A small sound classifier, trained from scratch.
Model: 1.96M parameters, log mel input, norm batchnorm, depths [9], widths [256].
Training: soap at rate 0.0043, 30300 steps, batches of 128, held-out accuracy 100%.
Rows from block 5 of a small sound classifier, named by matrix and row number. Each number is 128 + 24 x the weight over its row's rms, rounded and kept within 0 to 255. All counts start at 0.
After each channel's rows are labels from the 100 clips, of 14976, where the channel reaches its highest value: "strongest on" is what is common among them. Only what is clearly more common there than usual is listed. The data: synthesized solo parts of chorales (CocoChorales).
# conv: pointwise conv (model.blocks.5.conv.weight, 256x256x1), inputs 0-85

conv.148 [148  98 123 120 129 130 128 121 118 119  95 141 173 126 125 171 118 136 126 145 108 118 115 111 152 124 123 134 154  89 115 188 123  86 122  90  75 116 148 119 112 142 128 131 128  99 131 123 115 113 128 151 114 120 127 130 133 108  84 180 143 152 131 146 119 104 138 117  72 106 136 104 137 131 156 118 149  82 106 112 123 134 126 128 151 146]
strongest on: tuba; note C4; note G#3; note A#3

conv.115 [133 121 115 124 123 123 108 139 137 133 115 139 130  99 105 143 147 114 128 106 161 142 122 126 163 143  89 141 152 133 177 159 133 146 112 168 122 122 128  78  86 122  88 101  93 134 129 127 118 137 138  99 139 127 146 183 120 120 116 162  82 155 146 115 118 149 106 138 113  98 147 104 149 120 122 116 118 150 132 109 115 126 151 146 145 157]
strongest on: clarinet; bassoon; note F5

conv.213 [118 131  84 117 122 138 142 128 135 126 157 112 104 151 131 165 159  95 130  66 182 135 146 133  91 106 100 138 139 184  96 132 163 121 132 152 134 128 138 155 103 180 157 118 149 138 101 173 138 122 128 153  96 105 134 112 108 135 120  92 101 123 156  94 115 134 117 107 172 136 100 115 107 128 117 143 144 123 102 140  96 135  92 115 115 119]
strongest on: clarinet; note F5; note D5; note D#5

conv.24 [132  95 146 118 160 111 138 111 142  89 112 150 143 111 127 125  97 148 115 157 148 132 148 143 158 128 133  98 142 103 111 138  95 124 118  84 152 150 147 113 118 163 140 148 154  91 110 132 127 101 127 130  99 119 130 117 105 128  88  96 129 122 125 157 161 113 161  96  99 171 124 128 132 144  95 122 113 115 130  76 147 112 124 174 137 171]
strongest on: tuba; note A#3; note C4; note D4

conv.215 [124 111 149 160 146 159  67 149 128 113 112 141 122 142 114 103  67 128 117 127  99 141  69 134 140 114  98 131 104 210  57 132 125  41  88 135 132  98  94 155 135 124 120 143 117 155 132 195 129 111 117 147 108 133 147 107  87 127 163 168 153 138 129  92 132 138 124 138 159 137 126 124 164 104 132 136 136 166 115 125 125 121 138 112 110  88]
strongest on: saxophone

conv.107 [112 129  71 148 178  99 139 139  85  96 143  84 149 124 133 104 132 113 131 109 103 127 148 115 128 149 109  97 128 164 169 126 155 165 156 141 132 131 157 118 136 130 138 139  91  79 143 110  87 106 157  92 104 115 105  96 138 129 111  98 121 151 134 150 129  90 147 143 141 131 151 135 114 123 152 137 118  65 131 101 116  97  88  98 110  98]
strongest on: flute; note G5; note D5

conv.233 [101 144 109  88 142 144 129 150  83 127 177  65 138 155 131 136 135 147  84 111 111 162 119 124  87 112 129  93 108 134 121 104 115 191 153 123 139 100 104 109 130 123 141 121 126 105  98 134 162 174 107 144 144 139 121 100 137 123  99 114 128 128 132 110  47 139 123 135 159 103 121 144 117 144 120 122 103 116 146  89 139 143 108 101 107 123]
strongest on: flute; note G5; note F5; note D#5

conv.173 [127 137 129 162 134 153 131 121 114 137 130 116 132 175 102 108 110 128 140 102 140 154 123 113 131 129 114 136 136 143 143 157 123 106 124 196 113 151 138 192 118 145 172 131 120 121 134 186 122 157 113 102 152 122 127  96  95 140 133 220 123 139 136  92  91 136 129 128 133 144  79 112 148 136  98  91 115  92 135 156 134 123 125 114 142 116]
strongest on: saxophone; note A4; note F#4; note G4

conv.140 [130  84 130 146 126 127 159 141 127  86 115 154 150  94 126 104 171 114 160 116 122 131 126  96 154 145 112 136 111 157 147  90 102 156 175 158 103 132 172  99 123 145 101 112 117 136 131 167 124 130 175 120 140 101 149  85 140 119 139 110 161  88 162 129 156 119 103 106 134 122 133 112 161 143 119 133 116 149 161  98 103  94 132 135  81 118]
strongest on: viola; note D#4; note G4

conv.153 [152  94 145 156 119 134 131 123 134 144 123 164 127 128 148  97 144 121 144 110 122 121 156 119 112  75 122  64 151 159 112 165 124 151 150 154 119 129 137  76 112 150 129 150 148 170 121  87 111 143 138 139 129 125 136 116 111 133 132 198 130  99 171 131 101 148 128 129 129 137 119  69 120 105  73 137  86 118 114 114 183 103 113 124 105 110]
strongest on: saxophone; violin

conv.116 [116 139 156 114  81 147 124 139 137 121 100 170  90  92 133 187  75 115 128 129  99 132 126 138 160  99 170 121 146 142 106 123  91 113 150 122  79 103 111 130 147 124 123 135 168  51 116  83 104 130 150 148 183 116 137 163  95 134  90 141 157 137 163  86 130 113 117 136 107 120 125 134 173 122 105 135 134 140 137 132 163 117 139 132 129 138]
strongest on: horn; tuba

conv.193 [118 137 162 126 115 148 145 106 143 103 115 101 108 142 138 106  97  72 120 124  97 138 145 136  95 114 147  93 123 173  92 136 103 133 155 113 136 142 159 149 160  69 110 123 107  88 101 132 135 118 150 143 167  97 145 124 137 125 103 147 142 162 113 124 124 120 123 120 127 148 123 110 167 131 115 133 146 156 167 177 131  51 117 104 134 111]
strongest on: horn; note A#4; note C5

conv.2 [136 114 161  93 146 139 102 169 131 121 131 158 105 117 136 118  43 131 134 121 109 153  90  76 120 131 127 114 135 145 146 117 121  88 116 138 136 119 109 122 116  97 129 109 170  90  93 178 159 111 154  92 126 163 158 105 113 126  99 146 125 137 161 100 109 181 127 119 132 119 110 105 119 140 137 130 126 125 133 120 118 118 117 143 128 137]
strongest on: flute; horn; note A#4

conv.175 [123 124  86 136 128 128 164 124  94  96 131 130 140 127 151 140 112 128 117  97 109 150 136 113 158 145 162 103 129  77 200 126 147 161 154 101 131 161 147 109 134 145 106 111 141 127 118 108  98 114 101  96 134 127 104 124  98 141  96  66 143 152 131 105 106 121 158 132 143 108 122 116 118 105 136 119  75  77 148 125 159 128 139 140 130 116]
strongest on: flute; note D5; note C5; note D#5

conv.128 [131 131 130 123 120 163 121 129 151 116 144 111  91 117 124 167 124 141 162 151 114 126 104 120 112 174 111 112 132 135 135  89  84 118 131 100 131 102 158 142 143 171 125 120 114 112 144 159 103 108 146 145 115 122 125 130  97 129 140  93  92 166 128 104 124 128 120 119 120 135 102  95 129 121 145 110  74 112 154 121 113 148 115 146 121 121]
strongest on: viola; note D#4; note F4; note F#4

conv.125 [138 131  80 101 126 118 128 123 114 106 138 134 141 153 158 146 135 149 144 114  94 114 102 108 102 174 124 129  83 149 150  96 118 155 131 125 130 130 157 123 129 138 106  99 103  88  95  92 181 114 139 169 101 102 123 136 124 129  93 131 119 157 153 149 133 138 144 163 129 116 126 100 124 146 129 140 132 135 115  95 156 138 105 115 116 122]
strongest on: flute; note D5; note C5; note D#5

conv.78 [113 146  89 146 112 115 143 142 113 120 102 108 144 117 116  90  91 116 126  87 131 132 129 144 132 121 118 165  89 130 156  93 141 164 156 128 123 146 157 124 133 110 141 145 166 139 113 101  89 119 131 175 147 122 125 105 133 190 130  99 127 141 108 125 130 165 112 116 148 141 111 120 118 156 152  93 145 155 137 135  80 121  98  93 136 136]
strongest on: viola; trumpet

conv.168 [112 138 143 132  97 138 121 140 112  99 156 177 143 151 104 123  92 123 191 160 154 147 174 150 141  98 115 139 138 138 132 123 155 118 130 140  87 125 124 144 136 190 141  95 145 123 132  92 176 115 143 175 131 134 112 128 150 148 137 221  80  88 138 100 127  73 140 115  95 125 131 134 120 149 115 120 130  96 122 112 122 117  95 142  99 139]
strongest on: tuba; note G3; note G#3

conv.46 [170 129 151 176 146 107 117 134 127 109 142 116 120 148 130 107 135 117 145 107  94 142 113 146  81 159 160 132 130 117 176 137 100 104 144 160 133 135  95 125  52 117 166 129 151 141 144 143 130 118 102 132 130 126 145 105 136 126 124 131  53 132 103 150 146 132 142 117 137 157 169 155 138 126 126 104  46  75 160 130 167 112  98 141 123  96]
strongest on: saxophone; double bass

conv.84 [105 144 131 170 138  90 154 151 132 104 131  99 113 119 113 124 105 164 129  96  67  77 136 141 122 142 129 119 127 113  90 133 140 138 139 145 129 138 137  90 139  30  75 126 115 122  99 154 140 122 148 148 140 118 125 129 119 119 125  73 103  96 105 117 165 154 121 144 149 130 160 167 144 135 114 165 115 120 167 115 105 113 103  94 147  84]
strongest on: viola; note G4; note G#4; note D#4

conv.117 [141 150 147 134 127 148 123 136 104 151 117 123 157 140  99 127 136 131 119 160 129 157 131 123  87  75 136  96 100 129 109 167 109 135 177 154  95 145 140 128 150 157 134  99 135 139  89 123  77  95 139 125 109 124 123 123 166  99  94 167 116 129 123 125 112 101 148 150 104 114  74 129 155 151 115 129 227  89 128 113 171 140 112 143  97  91]
strongest on: viola; note G#4; note D#4; note G4

conv.104 [120 113 143 138 128 112 148 128 129 113 117 154 157 124 130 103 155 127 125 117 159 106 169 109 120 124 144  98 137 161 147 147 131 155 144 130 180 181 148 112 116  69 168 118 111 139 163 131 134 127 153 148 127 120 115 118 125 144 132 139  97 119 136 179 138 121 151 127 171 123 100 101 160 118 137 122 130 109 144 107 109  80 130 115 130 130]
strongest on: tuba; note G#3; note C4; note F#3

conv.216 [128 125  98 125 159 115 156 114 163 174 106 160 140 102 117 101  94 125 171 108 173 124 180 106 165  82 135 126 149 135 119 148 157  88 151 156 103 107 125 101 122 223 130 114 192 123 101 109 127 134 143 134  98 129 121 154 143 121  88 147 140 121 142  87 146 142 157 130 121 141 111 102 109 156 162 115 150 132  86 121 128 136 130 113  93 159]
strongest on: tuba; note C4; note G#3; note C#4

conv.130 [126 127  98 167 158 110 118 122 107 115 118  83 164 130 129 145  77 132 137 118 110 101 140 117 132 109 131 123 124 100 152 109  94 111 143 151 140 165 126 115 150 108 132 136  87 123 151 153 118 130 162 125 123 129 140 128 110 134 107 154  82  92 160 132 143 127 152 130 102 124 139 118 151 110 135 114 144  85 163  89 112 150  85 157  88 153]
strongest on: tuba; note G#3; note C4; note F#3

conv.201 [149 126  76  86 110 119 146 143 122 113 177 130 110 102 142 165 143 122 112 111 105 153 117 160 109 151 113 127 142 172 167 112 158 172 135 105 137 139 141 129 113 148 121  99 135 119  47 105 161 142 134 118 134 105 116 124 124  97 135  67 142 194 149 122 117 124 113 145 159 133 100 122 101 123 157 138  73 176 149 115 182 109 149 124 117  79]
strongest on: flute; note D5; note F5; note D#5

conv.131 [143 132 159  96 112 126 113 118 150 128 122 166 119 131 107 105 199  97 109 101 128 167 137 147 114 132 130 120 147 130 167 125 176 148 115 107 107 157 148 125 142 144 157  98 151 126 112 155 149 126 108 105 175  92 132 122 107 144 117 166 139  94 131  95 137  98  82 106 145 106 141 126 130 128 140 136 131 147 131 151  76 137 160 132 140 163]
strongest on: trumpet; note E5; note D5; note F#5

conv.158 [ 98 100 124 152 121 119 114 115 149 150 101 102 100 116  93 174 197 103 147  99 139 115 139 122  84  89  89 112 127 118 124 154  88 119 129 122 115 165 180 123 132 122 105 127  67 119 126 128 169  98 153 107 113 100 141 146 124 143 131 116 126 148 124 122 140 140 151 151 119 124 152 156 110 128 122 139 119 135 124 132 153 111 107 101 114 101]
strongest on: flute; note D#5

conv.136 [142 112 131 116 167 117  76 134 169 134 104 161 114  80 114 129 142 164 119 112 144 116 117 145 112 134 118  95 137  80 110 140 118  89 133 147 122 142 165 148 163 119 138 111 189  68 106 195 142 116 152 129 122 138 143 157 133 142 109 119 114 119 156  75 169 150 116 154 138 123 152 146 136 148  89 109 114 160 116 140 105 111 135 124 134 129]
strongest on: tuba; note A3; note A#3; note B3

conv.194 [166 141  66 119 181 129 142 132 172 119 106 129 112 117 139 190 132 146 166  78 104  96 130 135 117 140 127 106 120 169  77 140 109 109 146 144 145 110 142  84 145 161 145 142 177 109 129 157 103 124 150  79 137 161 126 155 132 117 114  79 137 132 112 120 155 155 110 137 133 149 107 112 144 114 118 170 145 175 148 105 148 172 139 124 149 105]
strongest on: horn; note A#4; note C5; note A4

conv.72 [119 117 160 135 137 160 111 124 104 115 120 123 152 173 114  95 103 137 134 101 104 155  97  89 111 110 130 106 124 145  85 138 137 141 133 106  90 138 125 137 162 150 103  97 158 107 124 107 111 109 194 100 165 139 114 149 126 124 100 156 140 136 152  75 123 137 129 123 164 119 176 147 113 113 128  95 194 132 121 166 163 105 102 121 123 111]
strongest on: viola; horn

conv.59 [145 120 140 141 133 124 125 139 125 125 134 142 123 147 130 101 135  93 124 119 164 140 152 126 133  96 102 155 126 157 176 113 162 157  84 150 125 156 125 149 105 147 138 132 139 128 140 113 129 118  87  84 160  94 129 119  92 137 162 127 172  99 115  97  98  93 145 131 149 103 124 130 124 120 120  90 126 122 135 156 146 107 151 126 110 149]
strongest on: saxophone; note A4