A small sound classifier, trained from scratch: held-out accuracy 100%.
Rows from block 2 of a small sound classifier, named by matrix and row number. Each number is 500 + 40 x the weight over its row's rms, rounded and kept within 0 to 999. All counts start at 0. Numbers have three digits each.
After each channel's rows are labels from the 100 clips, of 14976, where the channel reaches its highest value: "strongest on" is what is common among them. Only what is clearly more common there than usual is listed. The data: synthesized solo parts of chorales (CocoChorales).
# conv: width-5 conv, dilation 2 (model.blocks.2.conv.weight, 256x256x5, each kernel summed), inputs 128-255

conv.184:549518459573520486518461486495472541500499504500525502420504504489478490523523590490506471526473469502485484484535523485487488479513512516505480481513485521551455553496591505511451488505546514491521521513498516494470515473514507467483478423504491435531487468512531466439526571458472513470509481432543508499471482431516501452500531499498506597507529506490491482528476504525624463570552
strongest on: clarinet

conv.216:457495449571517514549463549478578517535524431469541469496465484484512432497429471433501516456464453523528503433439444467482480498444495444496563500465501413543468552532541455481450438494475418460507572463519560494488450539486495580515539516468520517446468513543516498430494491467500518466532510453491433573529540461458484463510471520426504444425466503555462565506504483479460475443403
strongest on: viola; violin

conv.65:567559460501496510492484473511465542467483459453457423518543468520464537500554532507478575513477517486531497499508502511419531501487458473504493481512502576449523529476526501503503476438500535512481463480531496499460476427507500578497459517435398449495531507491443557439566464494586554569492449467486463481514487513496582501514454449457486501448507687496429547450458536521489587535504
strongest on: trumpet; note D5; note D#5; note E5

conv.215:539451512505516528505563497433490461471494492474476514552510447484500454489479437469489492486511531494494514510414479584516532466478457451485483531514508517533496547478557463482423448488472403462476483474450555467481488552509494509483544458544510475457505490519482504455488561464544435514505456397475528528512515498492487487530506593445530503453534507484526565477596508443443466474456
strongest on: flute; note D5; note F5

conv.96:448525452537517512561493472489555492527505457509524527490553498494394474454477466483518520472496507467452471478435472447575418455436471493518513486511514477493540604553596498474454462514434491472500480489496599499425444534495517495492527504491548523497550525433472478407492487471537455491560461445507435527548509505423500523503427572482516551481460454477568562539457494456437515467454
strongest on: viola; note G#4; note D#4; note F#4

conv.97:616522498477576498510509576575490506513449501519536450471524514583519509450511488516508552508515515421448516504488490561489462517494548471526473543505477513513496522488534475530475519455506490642546456519463442511452640534511498481441467488476485506529539506515549559474549465423502511514485468440459525507531531562550500517504466530510497434469499459508514441483482520477536533632467
strongest on: violin; note A#5; note G5; note G#5

conv.81:448478430540456494465491516563501466494524552452497461518521522522392566481509590545503500513523537491572621542588471518511509502428479488510470463485465492557501514459484485485485456471464521489513488439493436472443439524555452440539506477484545521473561535487435471422481555527485559503491415488554487457524449499525477533485592499494519431481517512515474458488462475507549503529521
strongest on: flute

conv.174:538459517451483541419550474472523462535472499460589576537509448491450510519561585491514468476504517442503395508488434529546563464460468486524489509456498488460538559514460493434479464539496544468495566478490553509481444529435474603494534557514619489483503453585494483380497523539507442509556507452510514483458527495498477502535421560448551522408532525524528545470550432534541498409449
strongest on: oboe; note A#4; note D#5; note C#5

conv.162:472497528492423512473516459476515501431550486460448501492529526533471485487517522499498511507571543567548586498501518544505428451407480496470462485507476531570482470431437500523467456433448482403494511451476482473481496502504509439490525507519492551499487482504476545428488566415500471516474447541472560497473503473550481525478518607496570512491570501522397529432498472472460501546433
strongest on: oboe; note A#4; note A4; horn

conv.104:479505461513508542467498469464508484468497511471447514492466427506497508428474455476493467531487443571604418529483511479427504497520435519512498381549504500575505522528506513484435517523515481448555447497470544403519434498586470408490521479511479497513521537529486506477506458489508533504529449516506441505523447488356504528538492453509459506539465517492541493521575494582459462485506
strongest on: bassoon; note C#4; note C4; note D4

conv.213:548554509502487510554465511512548536480519579526407499575484510512535519471450520463495519538496487512549493516487526533492559462519522527488482582499552505433500552504477504519537473451480495514549560505511472545547521481514539512496538502525475542449408528575524468629576446550510530528490558580399504482517488566495549485497455484496513504499447546526456504512509482515486507473496
strongest on: double bass; note A3

conv.143:440528547459516475498579591486456505539487492517397471480450475413479459553481519500500563405475497418444432490509470540492497497508573435501489597426501508513494488412510506470521544418569530508511508510471424578483501544442523440476502481470479464410474428412601433514542480496460489468482470479487503528476470522503521477463541471507474428579461511477422443527538504459556500467532
strongest on: horn; note C5; note A#4; note B4

conv.19:481541481493466475415461473507546516510500464442456456487491481488474512537508500556482550539488477479385516467510492461431539541498473495518547465458483505479440473461514527492502503479530525489508511524529508482474507394488523660486423522448482456514489489504477520472557483484489464542503510479504427455479520479523575514509553435436529480437513613460518495476433541477521506500509
strongest on: trumpet; note E5; note D5

conv.107:539488406463493504440463483451525522481497542582504469442466539501427460559517480545501476558435555572385581551438516518519529457503492509531499497500559511465593482451496503486571479512506546488517568469536499524502466522491551525445542508451485495443465501438495467576504527574489419486497527529516512507490416510535469482510573490521566452475520547510476545548520463471467508469466
strongest on: trumpet; note E5; note D5; note D#5

conv.30:560488537485499513545464529507511534472491545576478454542507422484469524468489537520487484537436496502630539575501497471501619490551492519500481500502605501564555518465506496504526498560496504526519430511457473511480474515560506462453519532451476507492519501528550473613492447589518567467493468543472489508513429545423522496506497411552485505537469536536546454524486502468557480519514
strongest on: flute; note G5

conv.35:488464485561507489546511561497495448485495504488499557507532447457616476491497492444473520481493475544533472436474498488488446529467516452497492576482505466459491496497562540485530526517468482490444442553479520530562480483435505525519485490507497540499587443515495581626502526457492440488463591466414505598462502476444484517485449442572472539500506461497499547496558490483417481497503
strongest on: violin; note A#5; note E5; note G5

conv.82:538491441471466488485490471473496453516490558508464443544542453524487453495478492434450499558434464466533481525501508496453615513516509523467487509492559550478472468393427502506501506479502563466484487490533496491480482470493527540487493563473482447524444473510479517583438445568520460528492535565459450508499465544517525502507413436483444518439487530524567508507565490536466489476445
strongest on: double bass; note A3; note G3

conv.26:443527560498442538479444490556517488473481469503497425564534508510529570517398570469519470483472515559634540520584518525475547502487479502509534473510564500504512545464485510484487498530506475564594469518490507481507489466530513529482487484414508466501482540489510456543557507537474618541499510546487513466483509576547483491511473440494507505505483489488511517576453508528548514471548
strongest on: clarinet

conv.255:489474495500498482534512497524511506461522465431448457501498536464478539545422456482530508482465467505432560469473479525434510482451452483504510546501484504516441504462500499486467408475442516539449498512558484524464557508467493515473466474485466586480535518495486544441498488439506378443456459446550491523480491466511513502482552614540514454516595559420489481473458434432447499531460
strongest on: horn; note E4; saxophone; note F4

conv.40:473504473592542527519502486540451445525528583483493448542531501482464575513458562465534468591490492492439497457572466437442489512419487495520495533553470490480523515534528505509476478468425484493492480481444490510495513508548459499513484471465527539458548507507531517487509539453498537482514488469539459535548479460547475510571545508505495368504418516533612417408464481533530486479468
strongest on: bassoon; note B3; note C#4; note C4

conv.206:562594441445497499450503499463546603505505513566493454457518509527499492583570478542473515593427561507496647543475471509516432475504458471514504485479508561516508496467445547490525414510449526535480505471563462527495494476525525499471484524469519460498435463476461467551562522500501458497512597509491555460462470530519554481517510419565486485513585577492494573497509484508462506526440
strongest on: trumpet

conv.192:588498471544526524572463503512478477479489476471497569454505448481613518423496506528490515449470478521570575504506491482464397478491485513531467500510490540492460527485651482506484527498480508466495475479455456505574482468453504423559492454509474503518532509555464438553474468450500535492521575452435443570490462469421493512543483450474500458474496525454488533456454511492414489556467
strongest on: flute; note D5; note G5; note F5

conv.196:418520464449527501495511529475457478527486478498444512499464456473524440548492474478507490450457491554498470517502562563517440445504473516510498497501514486522583579472545528505518556531522571510513481577516480466449509478448517386521504495450464407505536533507505570639531556505483515544562574463427460579476502514462497489545400495510516525450462521498535567531529527419402518490511
strongest on: viola; note G#4; note F#4; note G4

conv.92:478470497558546497500429498487477487481501398476516525475482470474447543521477555509489473463493487506585554488557509510503563499464476522508461504488476469558495574494586490486521479499487494492504506536470565515446487492493495483482450511480475478527486525498481435417472540569477483454518432551503483529483532513534463494508494525446482656530480445489480494505442521529535505524490
strongest on: trombone; trumpet

conv.8:475485494553492487527472492486542492578534517470512513551494435467570469471514537492503519510470485489524525458487492493510550485422456499538516504463483452495514537563501478460497477559469463486498474453533539505560495478487474566519532551514542525489543489576467528507490447471529440496556655454415400528511489457443486491488415446481526453519496487505526567514573483497469475442569
strongest on: viola; note G#4

conv.90:557514503561481481582494544466532530462504468447508465455521528507525489538501460538522522433479513455437505476438495501528491518456526509572504660505474531419492502484557508499547475500500442483483523538502517615508487475545612593473492430486479520486515500486508488418460552540523443465573544477497520520545539487518490467502493522526535555568524523554539498494526540539468544494436
strongest on: violin; note D5; note E5

conv.45:474572499472477516455470487482489585537465527513464464558492496518515541534565511482474500445431498459468462496472491522459503504483477511490560477505531583411446547455419488509457484524508567414519463487411535521547448491529568573500495489426493545534506515486451471478601481494518511548520519515444431423510512455465554499529484434474503532474514573502569579468454506576409486443489
strongest on: trumpet; tuba

conv.188:510534468599495487484449462554465530529501466466467506506513377429491500461388449466489489546466513443407457523438522539429548485485495461507467518472503514413491514494452494505467494488499514547460532501517512500503501480487512513521486521497433422451476492512479597518538490533507405506507449471481475611538452497544491479501460514393480540518478525509560464474436499492455520474507
strongest on: violin; note C5; note A#4; note B4

conv.100:595460509476513470476482478477498512454485539507558438507467529472501505452479463466479509528437565495491527578440486599494480461496464499457473474489529513511546511479488501501499483506486469547552569481469504449487556434473461467473522472395510515458453505501490460465543527543507590466439496477384522445510452520558470418474459525528495512459447490537442534512476505434551482477521
strongest on: double bass; note G5; note A#5

conv.74:553470601412546458457506465463482473436505464510500528559469535483516518433458505466504440495489576529439489623520476592530481499539498501508468460453529493463422433471424504444489505497504455489541537531483425456520528569462483471488543439480542510572452453533480474511431494486469559501488427555480537476517496515555424553465491538582510586458475475534512603486420473500563503526466
strongest on: tuba; bassoon; note B3

conv.29:507461458517539512522460484496484483421506450503485451425490541489468504525515534599536513489492483470464558421478454448456489527437454511581505506498491469540517508461573490491539519474508467492488526512542509531478511454496557567483449408479474423519484525436462463443486506546502401467591513496573464501523479455561447518524549471479559550479509497482497476533504469525554512502448
strongest on: tuba; note A#3; note G#3

conv.18:402501493563465520515489498470524419478522451449436487573487523489561515556438466467518491458499496561584552523502498457498534480469507484547512467484510489502491447475487515485563505462454482442559491441529528476543456456531496509572523476521513528455517542479531520455474501426516458483524523539521503532550482470380477530507533555440581506677507463486531433463522528539487520474479
strongest on: bassoon

conv.127:561473493488522518496526486481460533435507562526565469498492472526471508407524508508516497515502535507444553571439527566538495469506483512516456497525557517513583462503503536523492448445475406519487543525437489475450517484466479500491543462482576516454597455486494479490493491566533457468459465492456546521509429498533493462533495503489470438460509523553447533454463496439541484555486
strongest on: double bass

conv.111:456402542504465501503500502460525411563490442451504544544508461453460501467459483458525484475545488539639522515557474476508639474478476437524514492445503441505538529506535452485511490540490488487504519480533540471483513461477504494577502617548511549498493501523481413502501549513475478518532443523525465536477465513480483520483482530452531511570462429468595478449445481457463506498501
strongest on: trombone; note D#4; note G#4; note F#4

conv.70:535487379514475534454482499502575462548483523524582542482459470493465487489470520426483511547441440511560498435477438495504502447539496454466552474491524468457558563492516466509474517521468480488504459440542537448477478527468492526501518562474472585477495506514569492562483502440499494495512528485546430567479441513411407471497550439440489517445492476512586539567541487488462465495475
strongest on: viola; note G#4; note F#4; note G4

conv.4:442482450491487541425498472518542515535459547510500465475526475489485551555511530528494461489502446438494381436489462467442462522465447470516539495471457496403503500464419546461530437484442550449511524516590528524534398432501494565506544527493510489502452530486484471493512483391494492517549522476491523470531477462416511535533413453498479468509450530469468537510505482567488483503428
strongest on: trumpet; note A#4; note F#5; note D#5

conv.161:567515602501486513517483547475474469494516588453470513512499428445542479492474485443475502444503452502440444505498459560506410538531556481445460499513478503516454501515539451525470550471589499444479572490417449459524538544501481427446530481480504455493483540521562514514478463467502475477470412504446462490504501495503528534478545586492495560511454489493531464479526571468409492509463
strongest on: horn; note A#4; note C5; note B4

conv.114:446492482495497459498481501470433485478533557496509513577595496510502516526466487466461502518520490499471473471501545431558494526541520481471466519521490491485475530417489582483470519463462523511500445603428593524495478472481450559497479448618543566527584467439498481585490458441557475492490527523497491500517504490487512537434476439548505442504475534516626496490458528538478505488472
strongest on: violin; note E5

conv.179:552488426551513526486486558563447483465520576442500448511551440526464539448429472460500472542517496509420481492462477462457468444491539508460515559549505539495497469488542511512513498525463511529462535477375497491483552487518446465540533462520528520489527511500473528471489512492510454504475481509464496510567487556517529465531577486508438442479453524554528445469409466525415491523514
strongest on: horn; note C#5; violin; note C5